Rows from block 5, named by matrix and row number. Rows with one number belong to one channel. Each number is 128 + 24 x the weight over its row's rms, rounded and kept within 0 to 255. All counts start at 0. Numbers have three digits each. After the name is the row's rms in percent of the matrix's.
# convs0: first 3x3 conv (model.blocks.5.convs.0.weight, 192x192x3x3, standardized in use), inputs 60-74, a 3x3 kernel for each
# convs1: second 3x3 conv (model.blocks.5.convs.1.weight, 192x192x3x3, standardized in use, transposed), outputs 60-74, a 3x3 kernel for each
convs0.137 099:132140139133138171109142180115134106123132109143135156126171209109142140159147040105099089130142137150173138143134150124122129118143124148115112126112119120107094145145135107124145099101117129116119125142146116118100111130132104128126101118128155094100192162139092165200130114119118103117113107133145161134107142121111066057140121111125143176162158138145128116131150136163142137152145144142152174115135104
convs1.137 077:122084118133093115190126112138136147108109116153128124123118108130127115109113106126144166123139162114132173110147142114124129107135151171137119137105095110093121186149175160154194151145177092115088137128110174165125103103103104107100094110103125138151102107129103106133073088104117145142056094071178160133137118113109092096094108138106113148103112148150116123192123114177133129085100118098120139091109115
convs0.138 103:131132118143126130137145152158162117147141112144166128090147150050148220055134220075115143151174170153170135097119110111134132119123084097138156104134132091117126132131122103096113108117119115136157132129106124119092134143139131139117134136096158157147128153149134127114149146128133126104118117114115113120130122111123116132087109139099113136129117133116108152148125140131123112034081213088144207157154156
convs1.138 093:146114152120114141118139170152139137153140118136132122080118130072108132077101118124119140125120151125108150107116163135131157128129156085107112097098114146122138139150152117133150108111133092120119114144120147149127127112110137130110139145137142151147111126125108113112116149104095124141136133116124124119126139125119107103112138142124138159145146152124142156113122111145142098100129155118124136121092080
convs0.139 106:124121119121114120125114118143129162170148174163131158141120070122156039121148052140144109126157110153168095086114117104111115110104113140115118141116112147114106178172122170163132137143146124124162136099148134072119125120141137118164121082151181136128187162169145157178100121139109123128110117101144116109134100105149146123121113121143142127161172136133161138112133130113132121146172137131166143110164121
convs1.139 103:117123088079129076108143115129109107117120116096095094147126125147120105131110092113153124133162141130153143146161160145155162142150165137122149132105146195171196176186185141159153109121104085074083115113122153153135111073127138112160138120174099121104074100066070098071130150129142115116105101080132126155120108133139113113123175162123162157133149136132112088148101118131073050156162166132139148094101102
convs0.140 092:115154134135162154104126118102100152083106141072110109163147177140130141173170160070122079158184136117121067144132113132132116181201186144148124142130120151134140089134127089111081142115101144143123126124131099120125138136137130131139130134123085063108074090108134103125107131116145152136103128132104094128110091121141158135144136133137109119131107111086111140080090117128129107146155140143133142156185161
convs1.140 072:167149158118147146214129201152129105142118096147120095105118139111129138100111107125105125143124140144129143120129138130141118125132110119126124097087076132136126187166159160155157163139138114120101128125116148157127126137136110122106122139123121101089093078069108090086074078085163126155125140111118149158122149154089116129082109135131131158142166160142137155138181142162168158155164149134143136112112105
convs0.141 097:125124112123127119122127125187193185132143135109090098118114116137124132150144148132140135120102095148149146131141150153171173176183179144141145144149141117118110111143127135159147137136129148143130138131111098089070133143128115134113116119108141155125167196155152175161125121126163156148152145127157168176133143171098100133150144156141127144124107113152143135129113103132106113164201176097117130094092120
convs1.141 147:141114098152117115119097133185174164115122122107107104124123119134130132133128135147139144140116125145121147148157152137148148156158151125143155131142145147150160133117118140127139147130157150131148137110128149135157161154147131129125133138132139144148124126133124133139137129117134143145143143113127134117123122110106099103088092102097096092111105101100099107106115115103115097142142153089079101078070079
convs0.142 100:102115125093123127144165150147144155125095085139152139128135144125136131144116154135136095115108112147138142090128095131170150093128109102101121121108130131123116071078090134137154130135173110103114099079086090086075160158162116123137165158140113116132138115147111082116111129117103118111128140140166145151118079113110093132116117102149136128165145118145148148150148145136125121090124114149163146148132106
convs1.142 094:169112150142108112135123135112120108109108106122105095135138134124118119127118122139163140115144123115157131143148159149154165138161168116113143147142177141120158150155153156160137140136120049049042108120097165174162147135144125119137135150162149152125167149143163151146140194158152175185181184149155131143138122136113093113141137161131148166145140162119107103143117113164133128113125114151149134153130124
convs0.143 100:119133128129140125129132116128120119163162169169170143146152145144102122096087101218238214110125114075073078132130129142138133134117123123120121131124123132129137112133146122128129100098091104104099117107097142150138083088087123131120157175156131112126175147142191166148105116125115125143125137143084073085099099101152170159123126120125125118127135149140138127108122111103133130164151145146169150045062092
convs1.143 103:164172168101100105116099133102109101102112110074066065094091082117116110104110120150128123130103113126110118068079087129136133110131142127105092115102121131111147145150158121129134111119126149159144128132149159165162095084090093095100105099110113141128096109109098101101105102134122094100104117106132132115127147137096101103131148159144159161110136131115109119137119120111109107128099099120094095118103105
convs0.144 095:133123141120134146135147150158142137141137159086106133163156109152116108110112106163161170085106132079127129073092078126137144144145137159145135157122138180135125125121125155128113102109101112135115147147133132151119163159149137109125143131142117123124101119140106097120095124151110126151076111139077075123133135151085106140096106098090102094109123093126113135120122102125135112089074093140164155144164131
convs1.144 074:064120140104128129103114130144148134142158141132155149122109108127109100125109107153159135142146121153160144117119117104118115146142134163110132137066113137102148095093100105132120124143126103078083099117118091088097142114098138111105151130123147145127153144121172162155121113121164165165108120087140122127135128122148139146075094111098104115116116120131117130145138148118135107123131125126113105106079077
convs0.145 098:137149134130138115136147151165149141144139141080088102109109114122126126091096089166170143132146140136121149142175166085099104130112109133120105111128117105122119175175161110132105106088104138120139150148153140134127161145114137152147140141152122121072152189151137155135121105132125104136145147124118139120094109086052092088134121128136119112114133137107109113110109113129130106125123106156125120158130119
convs1.145 084:098151102151127106105118119162153151123120125137136129131146138117120121130131126144131146164167183158166180128126126152149149100097117139130131100104111108111134116122136106100113165142118143122136148135158150139161143116109141121112136128114141166158126158149115150152159138156125126141178151151128125116133134139122108125115128112140139132132138125155111146109108122152107127135128147107092097121110103
convs0.146 105:144148145120125117137135148155126123140108115117141108136154160142202194174141156130115098127107089121135154084085088138129123150143136121141144116117129127107136107111122139141128130111119104131118124132138106135145108162167103138134109109115111070091123123115174133098118149153097112121111108105123134112131146141156130131135128110125123119133135141113130109110149131120134125089080040136178138150208173
convs1.146 102:126132121107127094124134112131125129157147145161154143136137094126119111134145148139144161126125147112111118134137143109117130127120145107107113141127120164150134122134108113126103100112105144118106178147118151123103096076083120129117084087080127135144142149160137144151143152130150133161173151174145121125131106098122111109164174149154168146160171164118090078122122132154138137132140126146150139137142122
convs0.147 102:113125126136163159111147144092118099143189134113142116108113121106129113105162136081094067111127110101129124125139124103139115145154129087112109128166136127154123150153108105112119169171138097137137132174168131159169115123090113128092115138105123125097103136132113099104126145115117152126123140141087109102117118096149133091107096139131132144118108129128134142122103139127114104164175146131135136104093101
convs1.147 081:147135155094134132157177216159165142167169151145153137127110103126123112125120120125112125142123138141120134096100109096105102119121127100104131087067080093077070119116101133121126127115114148160151129155157107138149126145136126142139130143138156146154160151146152155139123102113161139145164158120136134142149148147149146158156168137165168140136166119127140126125122135126135118137140138133133136109113121
convs0.148 100:116132142111118134121134136117104086163144138081070066126115102120103137112120145079091101087113127117151145158166146148166142106137114126125131144148141142157139106101113122117132114116110114113117159164152126148153113121123129142128089095087119072148037000073106104127116130106119134116109124111107125122126142118122141103135148132138168149118125122137131156152150152111134122047038081129118123146171172
convs1.148 111:160128148124135134125127154142177168121135128095093091090101103072082093092090104112130126150166161137154140116153144138154161090106117144132143137146141120111117135144126150155126118127113114127129135144153126124114147157139172168144125137116163158178133139164120120134160189172150146146153161161098083080104086079117096096121111149130118142093075100136126132108109157130134154109147160122147148119115113
convs0.149 104:114122113118118112142139122093095085149169173141159161167139154164127140122117120113109106108103110096101100147156153111116098125141104131122122120118120122117116122104117101110123133127129124126110135137143144142144100121117098104111122116116117099114140130123164164136130127126126115117159154141102132127106115129125095103163155146153155155145143149119130132106105117104094113042065072119149125160194167
convs1.149 135:096134164124136130134147116147159131143162141120134120177166168162161154122127134139128117148155136157165138159173190142130149158158173105071115105070108129069117095077080116107112134124123123097102140143151108112124168157163168160174191191185139143145122137148128131153121118086117106095115122122124114132146126145172144173112132135118129128154143132120128135125126104143138151158163154156155155157140150
convs0.150 102:126125135120123149122135133163107072171146125115095072089145222125108120141105104110090095111118130100088130108118138111126129092104114128133110156125108149131128115112116154116111148124131137166129131151147132143152092108109133132135111124128118135131125082068144114092112109103110100099136111102167105065166131119142103085098113127128118138135139138128146127135149128128126129189149110157161140120120143
convs1.150 093:093068091133123098153115153154169175119141146113131150131117109131122110137134135096111111117147134143166140112115109121134120102117092138102140117134133116096089150169170144141112123121101154141139152159155136144129094121109114141149110139146128143142130130124130131130107154164130106152113117127079063074115101098139133108116118137093077096091097112132131139154165159126186163141138158125127144098098115
convs0.151 094:142122123127125133130128144141171173111142142113129128137159146154170171159176199091126108077109077083082052132145140094113095115132121118123119120124124100108104130103113123122127140133127160146134140148141124127124117106114111115117143143140172141129111092085139125138107119122126139143088100117129130126170179168160173166124126105129140114109109112115122120103101103134124128094120097055075063077073079
convs1.151 123:085127080155128102117121053131106103142118109134116118167164146135143131097103097165142168156123146173140151159141152135110123146124138130119113125117116124115142118110101109102114128106126097065078116101115108107115156157152131135134120122131137148142120138134120140142112092075104088062136109092079091081081091086093088099186186154155168143111124110115114133129133129173125131126112103124116105132133126
convs0.152 102:133130124131131135127126122083089084118122127078147194139097094110093076109097133126120116154158115136158121127127148107110137125096083125120125143139140144131122118119127138162182099140171112114152120121135125128125140118126142118103141127114146150161122141144071114130174154140167143114162173150086134159117155143109169152107133118110140131105111126119130165123121144164123141105147211072119183079111159
convs1.152 090:132138132106112102115099152141153152135143157131123124129145148133149158121135150150155169134144151133140145109130124132139122141176148158139136150142140130132116120121110124123131126119132093089114081077110071054093162141155173154163177167158134144133159160160161152157125144112134121115117148125179103081171104102177115117169182159151165132113140144149144162122127173143131136127147166128148172113140171
convs0.153 100:126123126112125136112133132137119138133128201105095140105111103150136110142116105173170175152135127116108092144146161127155156126132114135119111137101087101094096152162158155135137155179162157128123141119127124111123137134140143134146155139140117108123149157171189162157125108122106112116112095121082102165107170215107152179134134130149132129124118095137140146122127135119132123113098117120095144115113156
convs1.153 104:145150077137123083162199137123106108133106105136119125133132125116119123119129129122129127133135132130119108135126131127125125147157170133096108123105126110078102131123128109103112091095099126127164146162186107115126104114087140135113115104092139136132127118118154122112135147139136181166135144166086101073101115100126150128099125114095117098095143137101153156149186166163170163064058075074067091087080109
convs0.154 111:153176152118133130134134125111114101117120084120146134137130116133113108144110160116136114117133117120131120130133150154085165150070114113130156133145167130107128124120133138109150140111132099109129117138118115133104144141145122121116119112106137147149117073109152094144117144144123149130132137145113133106139160132115138139106117107150166119113133079170164140155160126124161127121147149157184140102138137
convs1.154 100:122173151097139142109170141132131136143142149129129137117099091128114112128118113132123132106081102141113142109113148136112129130127109159119137155117138153122140160178181141144149119137148121150131151161142120133137141153142155180182124134151134117117122110104116105104150148123175168123162133132126108101139121098145131099084093090103119105082108081149164142140113106103133136082082086110104110080076085
convs0.155 095:118134117121119119106115126129131122145136094200192165137098083073111108108166130138131109188185175147155120103070087149137135123138165142171153129148142138145124136170143155184167154163169104113123121129109150155143120114093135155140145160137111105075138156102151184130135152145148162146146140125137144135081098149135115172148162143125140115139138122124120103135138141140136160172136115145099103113092113
convs1.155 077:100117138064085080103135122145152158153149151150141137092099107106120124100106106182177169187184168185176166102101126113117128114123132134123138117097113097081097130139135104115113101118111121125133104133143073081124137113119160143137142137134120138125138155139151157143153172155140134150146150143123124103129130112127125107141127111155144117149153130176126135132121157147142154142133136135129151116124147
convs0.156 106:115121115107115124125130133099106105127128127140130126068051066054057062076097090147146138143144151106102122174180175172193203142168174145149147140140130139140134150139128125118113126126123163161149149148133126126129141144122161167152174177168139138130138129138184172173135135125142135126123119116106101122112102115113096100116118120124125114105102100127122133131133143132133145116067078133098111141094118
convs1.156 123:121164133097136110103140155154136140165141142143134134160167147153165147172184163129139133109123111109122102106106120093080089082068061143176152088122111124148124096089071150135099171172142124119148150147173137123149157150166144132154149143154091113090112131113149162142130108090130131127114126118100124127104119113126129123102123114093134106075119098132153125092109085086109102139131127134123123145133140
convs0.157 111:131142144123135143114123139122109106154121108110099115144144095149131054117151129123114101135116104135140116100117108102113081089098080118138140115138151117139147148155119147166113093128129104137136113138143120130134150148130177147109142133109128143121173134073176158098099124135136138120130134123144124113139134132100130171101107122082112135094116139143123109137112093121113112165110090144126092128121110
convs1.157 100:105156133143138163103080098159130117159147140168156148092102109120142140128141130128142156128137157133138154124088060120085085128089103115107094107107088152137131164121115174155134154140106142122126151108110149132116138131129123126126135134135106127118102111103120124134062081125066116127086131106163118123156104111151112102167179124153178145140192165117152162107118155133145148127123099147137116127131134
convs0.158 106:128117126128118109126134133137116148098082128111095170126111140163170133155146116097112169166139107121089085138111121149123115153134113122133132120128124142122099095114147105134139112119125149115088137121109147119127106121149089100139115104138092125138047134167041126178130131141107127150089131139092119163013090185010109189154149125126132122136142118134109101108118135117119126095096082149136107129132158
convs1.158 097:112075104112115102106152122103133162111114136110098117112136129105123106122136114099126162115147173112139160104130126141165161083122127150144131161151122151129111086084099072077105096104116138135119125138106114129099150135135145128130149120139140131130126114110131095084150135150150120132123102108155123081152117086145114097126110123104110128082102113118099108094102100106108126100113141113121136099110123
convs0.159 089:113155154111125128121130116114103116106092115165159150116128141169170164073081097100102072098089066110122132091082061114122103147136096142132130148155153128112134079104132117133123183198158159151128145150125159158132116109108125128123122121112157132134155156116117121080120117119108097124129110141132136163136154160155166177129136124122126123110118131114124139103099139127127121122113103157161153126172155
convs1.159 083:191201231136173164115128145132137165151152172155162171130132122136132132132133133114128152102104128113117138105133116099125097129143114116127125160150156128134133128151158116144164122130144140138151134120145101094115090108084120137119140149142132124137135127139141134147095092091096101109134127092109102098101105105120132121195185173192176152138142145168112134133095082145095097103117127120126125097103098
convs0.160 109:124117116110106109126105103110093114127116126143166158161163168138124175137114151115146137101121107127123112145127132114103124130115144136134123108105102126127139144129139135133148158161178106097104117110110134139157102102106123118124129142140142135134162158161162173167102119128112121128122132127145153143162199177157186184125139130108118099127126114110094084110106094134130140129078105160147153175190201
convs1.160 137:131121167170123151165127174118100105103089094080073087129131130133133127127124128126120116131135136133139130121129146112123123131133122141173157175173173174163161136109114081083078066069072151163169156164173133141146139138124144144136150150137129126126128129135133126131167139141140148143157132140140152133123121106137149133132117136127130121141136140151155125125123110145148151146141120144142132114106117
convs0.161 081:127126124136141135107122110150161155142136138117114122147111097154108098135108090163152129139176155134185165114097115108103122118125161143140109142147132115137133153134100148121103135118122147109101158120103151118121122132131115122133108111105091086140097105145115140172150133130160151144184140148146136173155121144105098085125102114119129117122137146139116139106119137103112123117110058130140076159163109
convs1.161 070:165113201114086095110144176117132126121141114137142119090092091131140135132139128150166180137148168142148171142127119110103094135139131103108102138181165170183167108123120132149134089108104118155153131164161108130133154149111171176133166159130118111103126110107123107109108126096164121154121092104169146118139127106116105097132168168150164150140151137125154132165101135123088092099115107095115105088106095
convs0.162 109:156137124139130137148129140139130119153161104159174087145179109152167128140151149143122131124101118138106130136174094146162090157147097141103135150103147135101152113134152126136127114105121130134078152151093142143096146158115149157113146154120129109162135122171123123186121127112132148121142150130146101182127103168119090140121083133116071131115067140126120139120099120138086134166134156129126140099097118
convs1.162 105:122141154092070066103079061138155128143156132149153150114119107120128114122137132140127132140125113135117091120070124124075132097084121159143135139122142139128147160170168130131136117110126136136139153161143152145120120127131111134145104134122115082086109091095098086103087102108115106080133106110145155128125164133129167154146136139129109130113093101075108111128098102105107095130143139141147137134132117
convs0.163 108:136132124132127114118120123098106121118123113110137134129090108152151154146179157109105122148152152145145140134136133137134129135141123152153156134137144136127123102098093137136136149148156145145142134143135124141123145145155121120136138122122167175178119128148094083102159156158141147143118133143147150150136130120115095084149150155148140124132140134120111114118110096128109099053075100096099087136148125
convs1.163 134:096131115152175128113103102099106125079078096044047064122102114113104107133127123144145151146148142123109104138135129130123112115125107149143141144151142146148155158159190145150167138140152116103126148153158135127120090073070118103093111103079160146150160153144123124125163132132151113143123114109093097100124118090132132102131115149124131140111119123144152125145139141167160152148129148114110131060061083
convs0.164 092:120137135104126123106115123166177166167149136121104092175162174139144134130116108097126110106151134132176142160109099129122100106081080144150160129147123105135109095129091143163136100133108126154159133151154121136105148138121141139134113145143131121078111135100125146112113109139118126127132151153135139112151127111115067096152127112107096097130101077144115107134109093139115103097125139103129162092112133
convs1.164 080:142112161135056134104075105100101121117127152134146161105093089135128120146141137198190191163138144156126144130133147089107122090105133119128105137157148162162168147158157136146141097118129127139144139171164137161156142136123133136126128137140115113126120114136121121149100125141099126110067088081206184163136128121099095098156166175134112128112082112091126112124128130105115076093102095131140123127145125
convs0.165 097:125127120125116114125125133087100102099130159108130163141147144124168178051099116176167172186170198130129121120110102127123104103108105166147123147134115145126110137124096119123100135122078101126153091112144110123158127117116150134125117125107126165145122139118158179118174146125152139141150124125090112088103108116154163152139125124132095077131104097093103105132129128119104117087114081116130136135155105
convs1.165 086:126150120095115110099091090140133117137131114131127104096089103113116125133136136155151138167156146170157131117102105111107114144140149109110112120104118140128115111101102127100088139123107175140157138107115127100098110115102135147137122124121127111072122104063148137097123131158141152154125110136095118168081108142069097135125127116134126125151125115182169184146099100190121154115100090133107091132093079
convs0.166 084:129111123128125145128123128128129086159151128101097082113079092107091137140109098127130130102113134104126140074082115109101105123130114099112094115124113147147118132142121103101102108126110046105111072131143075134137119147125112133116116113092141108085149125113149110119109147149128146136159189183143140100104142122135157144083117115084125155110149155144146149123121130105101100093131100158172131141117123
convs1.166 071:097114089081080129073133161128134130147146144151142138114122110128138138123131139172143146173141143172143137103130124128153139124153132100105083141186131191188146121146134117136113122121100127119120150145145131121128129138134146153140156173164121110112138117122144123141204204203120130113116091068129141167107126154106111147154133160151132131154121118107077095099116073119112119108112098118137121127136125
convs0.167 093:113130129124134133107116127172193183142149126126159130118104101103096100103094097160196155151182137128140094123124139144122132141109118112095103103088097112088087144150147144153138144157142138115110152137127148138140139143132136148135109126127140133151107096115108098123088103106110112115110105113150170150194218198184223208094082097085086103083095102119120119135145144132136126160198176153198179144179151
convs1.167 124:125083106162107120144138151130104133139122140128115132121145154104121136123130138100070084120095116090064082076071069117138121131153153119150133123162125135142129150132125134134137099110124081114101111136125101134110114113109114124119117120121171187178117134132147163162145113125139101150127088130095126100102140114096133115108107116110110120096103131109125130120122098166137136144147152104110112089096097
convs0.168 093:119130137123122116099103101107125093144173133169217184120152133141145144148134125026053064058100098069103101089108099099118118122150145133121118122101102129122109128134129149140127196187179147133123136129114153152124161179164155180167138179153123113139126121161110110135131117118113117102124128112149152167147144151124112096119121119140142133138162147118127126134124127126139116088096110094108105109127118
convs1.168 108:118104122164171157139123140145162154113134127087101090132138116115130122106122118169160159159143141147128123121119109119110095094084080135136164114114151131155158109115112123120115131131141170131156151124158114077107124110096124120099112103087138135131123116130106107114102141100138157120149171143093086088128117125142139158107123144107141141109134139128145147113124116128137102196202203165172175131131128
convs0.169 103:152125140148143134134136146108143169068087161055067124145105124129109133109076111172161141125094086142119102123119137168143172159151172139104106129142127139128111129083074187118137170148104147113098149127142123090115114117142107097111110112113089068143136132168124147215106096112115120138110090149135130171115154165138136126108139111129131142134145122143138139139117127135121119105093057103115094115105078
convs1.169 076:111161110112140089118146089193161162167152146139130122135141138125129116133137118108122127137149167147169179124118117121109115113122120163117114136135127163159174108111125122134145122121113169123139159124137175129138121118114142143142143147144138117107129110108126116124116103148103106148139149171126152136108134129121141149102122140104106115085113133106130122122110137093091100147156164145160160144166167
convs0.170 098:140155129110127135111121107125121130154143135144121122107123115081119108120112138150121089125093061162133104140149142106110114086093082110103128134134133116121114142136126123132147135134147105125150126137126107138125108111094152157133140136133171150135063041101127113102143165141122103140161136108136118110140118116118103114111128129132154130097113120132132130140171120130114110111110124119122112094094109
convs1.170 087:095086110139130145115125088174169165163153150165152144114127130118130133120140141083116106103131125137150145095118124109111131107091108114121109132158118131126141149146138150135135103110097157142148142150147135138139120093083124117112112105086116113108116113101143156149109156112117108105104120121095100137113130149157171188112121109131131135134121091134136176143113141092139117196183184188178177134117120
convs0.171 098:134137138124120147139144140114087061101112100151164160114107108118100117153111087099162166078125128152185188083095095125153126136150144128129136138113139164137169109102111163151125117120126112095134132107101133107108140106106146163142135146138130106071145112090193111092109138162134136141114108141123112111137096113146141131127126110138139137134130124137110100133140145123157132111086092063060081127126124
convs1.171 086:133091144128111171171164164207201182147136126089083078160146134131121110125118112150153127150134114171147126124100121149125133132117123149131147146115135114080122120104112110111118103102119182168158104105110163131133136117106159132131104090089129155152094120122093113115128158147138166125106138122131136143139155153136146133132122126154146146143130116151159175160170206141122122159160153160144131144123116
convs0.172 101:088092113118125147131141159085082100138162133162180181132154152088109124083086082095084068112105132120122124117110141105088110133105092141143113147161154107147152142174161168193185113130139132106101123128140085106129146133141140145143143123113138160122158194163145173149116113122116124124119148144063137112081147132121177190164176138136148135110126130128124127110121133138153137082098091088085078086080077
convs1.172 092:082065088114078114101097105158156159140148149091087098109122129132138134130125122084107105101111125116122134050084070075116089104138141131139123114129119122142122121126140140138156093092113162135111160128111112103101103108119119128114117125106121118092114120106117115107153192162133169145109111107158150138164152145186160158099118124101127096107112110164145151162118152170191171188194205148146166119122140
convs0.173 091:112125131120137142120121133110134106129184134126163111124133117070088100082106123118162129118154129122150129128121093109106085131137116146150143145156150119124123138137145130150142104132103112132147144164153131160145138155150123133118113135115086081093145137118176172139125146119114136118119147138119159124141185165141160171145125142149144155159146167149146144151157161153143147114112078104162132112167151
convs1.173 112:087143095127149095134156089141119144122098118117107142141142123147135120151152142143134129163148149157119122097091117100100108117114120102075071155114116120105111151127138139134130109117135138175188145164173132141134110089081099095083092095093127134134124125134162155140066078072081119105095113115135149146132137140150161152108119145138154165129138160135152134150145137132134126152149138156142123117104078
convs0.174 096:142133108132139118131134114117097122110082100153144146080094081106118072104109100066094090094077089121116115126108101144117112129131116120150135121132106123135115077093110123136127141155134134151137119120131142131140141141147147126120128120106111135125128157101121151095130148124101115113113111110181182174143141145125120136124139125109110114135142158093101112114113121124116125111101068134118074124120103
convs1.174 101:093097149072127120046086118189177175142122124129099095131134133121127127132139134162140155157138145185176168138113116138135126108098112124158122120102098162148117134108117141121137147138145137138136150148146172165177112105101112117100110106104141161147115120124088100109138121092127126127124108104117137139145162147117122118066077100137126140124110113126133131114137130116102103191189198151151166139139154
convs0.175 101:122143132132137126124140118161148122161123083175113059130076106121092118137131146083096112129143134132132144139150125149156140121135155116143168109104137123085099115148137079126165147145186097134179113124158147120136110146121093117118110106120143112160145114105136099065153142149138122126159119106226166086199162074148125066185156138159146116124121092151171123132141115113121135048052131098076098180129110
convs1.175 095:090133114141132137127117073153129115138119112145126124127131139142144132132139131151144118132158126154177154104120121117128142115110114133082134144116130136102127131138105136132092138130085147135134172132124166133107147132125136129112138148134165151171165147161122122142120119136126122144126119162128141174142128147156148169130104108174150152139103115142150139135129152114120138217198186213171157183143127
convs0.176 095:107116120109114117122132127078078082100070082125095101125118119112110125096101099118102117139124111132132114083083082128129143162135161116122124115127121116118119054067079139120131132133125126116106137133120135116114144129111159147137168153139116111090138137122125115145141135127126113110117108113120111099152163140124177162107106113117114114109114113139129128138138133148148128124087121159145181148142137
convs1.176 107:120129107172148136151112154184188179172171155137144126146142131121124115118107089092131133108126127154147144176169189137144141134135134159131150119097123119098127131133126147149141166167137131113118110111128106099078120112121112119122103108116121125108128124119104104113134131099104130098117159131098100117127119147168157179125134163113123146118120122140131120128152109128149127182181192149143148113102103
convs0.177 113:143128129132132137144134135159128070181141080124137104087115078074124114031146188169119049121122103101129111115148109091132156104127166120122121102112151107110144121163145064147173084105162086125157112119136114120119114149125139141125096137167124182104075134151067104203154139129128137142101147164155153134171135094194163117144122150134123163141142128127131119148130103110138145068139143097113124146100110
convs1.177 093:161170142127141099119097123156162168150147156139131135100117115115122119138145148119104123114110129100111160081056095120106145116145158111107139116110126143120142100108123103107147100102144169125134129131136151140146141140139136115137136148137102114131106111127131123114100105140105106156151144189143112080156136105127142143145150167143148155146136153103136127082120139115099110131179187136133140132110098
convs0.178 110:135138125142139118134130136084090124110121130118121129127118129118117143148124129094133141102121128126118132147131123152137114130127107137145141171161112171157113089142145088145181101129164138108100145117108154131107145111097127133121135118103161122102164092089165086087165141087165136077154132094110179173086169198085153206114125116137128100145139125128119108108119119121126133108118113114119129140124090
convs1.178 114:114128115136132124137112119111122146110117150140146186131126126110102118114101116152120119147124106165136103081101118102117138107113136161182174154182172148162154108119139139131147150138153112116147092103147131135182096097092117109110128115146122140149133139140132137129175161150182147154153138141148158141135140126153152119127154154122149154149171146129136154148125156129111152151156154165146149174143133
convs0.179 102:129118111136129117146136127131101129083070094103111121191196192193192204103108125129129124109126113103110106114132145109124117092095096127126122123132121107114116127137140109105131119101116151143145103110137107115115138142133085085093119122108070061077146139132179170152124136134116123122122130121179178168162172153133131124130123118122134114118136121126130132103121118111123120131094101157145144139139158
convs1.179 112:160129125104137140162168193172176178156142138146123122078088102092095103072070093144118122169150148198186180145126121115107112115111120128114106125115109124119128161163152177173156144118114104110125122133161110116134118136134104130128118124111150127120132112119125100116113123144171108157171175205145155154134131118095103121093107135119123150142143161144116168149130146145137116142144146129129128124135129
convs0.180 108:143131099149128110145120125184136103204153106141151125165182144131111022138115041208174093121108104104109134075133187062140215121145163092142152106137137103120116110124138115140126127119112099139155107150169108136138121136134116140140120138117087077099156116102132115101104128118112137133106126110135108097135136115104127141164147139157138122140127123120099108100084086147118102146118083119114095111100086
convs1.180 098:172117163153116141165130149100080075123116126132119135150113107133116111127106101106096097084070073067063066135102101146119118141141151103154131099133141126135147092110090124104091128104107116143157151160174154165169148139133138117115137109121092102090110127103119121086125133113126163150153183138120118101135139116122132118145127083142120093145127101088097080127122132132123124126129146121131154130143174
convs0.181 099:137129133128124130138135122169137107130146115115133085074092087123128129135156147112113132118125122111149153083114153111140163117129131148146157112129134135121127115144162093107124124140093106111093106124103109110099160130158136148152101100118166186175143148152088072073140142145130124117114103099101069009157147077206205155118131134101131135118128158091115122110102116108110140153147149096134125073112115
convs1.181 086:133130180085130178069130148119096094127101099127103098116122126117122130150159166146136157133132153131120142099122107121163146103143144166154129139117070165146108129112112145130141143139140178150135181147141164143136149133115168161137164174156164146148143130126114092094121147140151156161139113110130140100115134110091118102143114098160137107132113093091146152121127092114081090147134138158153145129124115
convs0.182 099:116126124118120134107121117154162141196178119167105090126149176128152181051107068182195140182171125104081042120134171144144135108116140112111099087090096099119132109122145143172157117104131080089073094137103113175157103124129129150147153158164098059077117080078159144146102072085123127117101111100172114111137109124115119109148139133129121126156152126115108124112111145119133152115156134129155125119119076
convs1.182 089:155112164154122115197138129112083083127109117151135128134148149127142144130131148074082097100111127106117117150137115127129109097116118123117090106124098150129127129098049178171103144140123153161120119101097102099098135113104125119106164145139119107110121116117156140144142112120132128161131137168120150173107136174127134160201143130175141135167135137088124146085095115117122087144140126141153135158166155
convs0.183 102:130128100117132140118127143148134122138156176128169179119151101161177113128121115142139140131126130125111120120109096147143116159122120103103139095109140130140143117126130127154160140135168114117126118134120131152121134126118140128110132133123119153168072118153129127140116135162117114128102125142110150141111145141113158177141134148104111127126148124096091087083102107106116113115086099138161182114120128
convs1.183 096:160151109138105140062141143095096126114112133125126140148150162133133143118123128110118083123129092143152116133141133130146125134145143076091116111127134129118140110101109144137159091093118164165183155141169172147171114122106139144136148146140113133155101118128136157159109106073081121068124131076111096088142120112130092080145140181130126164106117151116125116098097098146125090138147156134142151124129130
convs0.184 103:113132124111133114105128117132123100103112104134132118135172166148162150164158139103087089136114130157170169093089083110105071105123094124122116144151159137135150147164123141158139113130119140131130128148155123129138151175144140163147135164152131124118086097099084099115102108129091126144120126145157164158132115134132107124138138120158140114133142120139143125133129109125117123127139114132111130140130109
convs1.184 106:110083111154172148138121119118118108122116109130125125119125113127124111120111102127113122121110118115102107076103125114129149123151169139158167128132145130138157148155133143153129131134131145146155117126168097122144123147131125151140132149137140122125182158160196167167120136105154106102153101089106130128090110109057079087130139143131134128127132138128123116149113111181143119123115096155135112184169133
convs0.185 103:121134133139133134140157140157123111152148144123111126115111110051075108153177105137118119140097095157144164145133096148125080073081115133127135130143132103123132131156133152147163139143129186129118177158146128125123107131116136155156101096128130150143098114172105096148152133152160124140128140114068111155102117111149143083140144157179168148144142128125124123112136133104110107114135145148121121143098104
convs1.185 083:147119131148132131190177204099094124114113136129110125095088088137123119133120112163166157098093083094082081112150142122159156116138127113142117119134129136164128111115130124127144128134145141135148099120120106120156148138123139133126124127124127121126135118111133110102134114132143137113095087064132127139128129136144148150108121128156141149112089105073083124102127169136158168112120135134135152149147143
convs0.186 098:138136133137138143129136140135146141128166177140161150075064127088064058132134149107115120137155162138149164186161114140159135112129094113108111140129117130118123129129109106118136076111128137163160180159155118091084131129111123130126104109101104074076150145123163146118136138171138110141161133143144139114118121130085064141127135143116147147119123132120137123108128136117123135080086094108136130152187178
convs1.186 093:192171170161214198149159142117123153129124157136122145092085094138125136143129141189154125163125109125104110124150120125153140110144148073099105118126106099118086090112120120109138131158158137151142100118134129127163150156132127142122122150149135129135155155152172163166151133169169110122169140138105146129115150119110122108141106083157133089096083076089099132116124140120106117125132138137143137142145139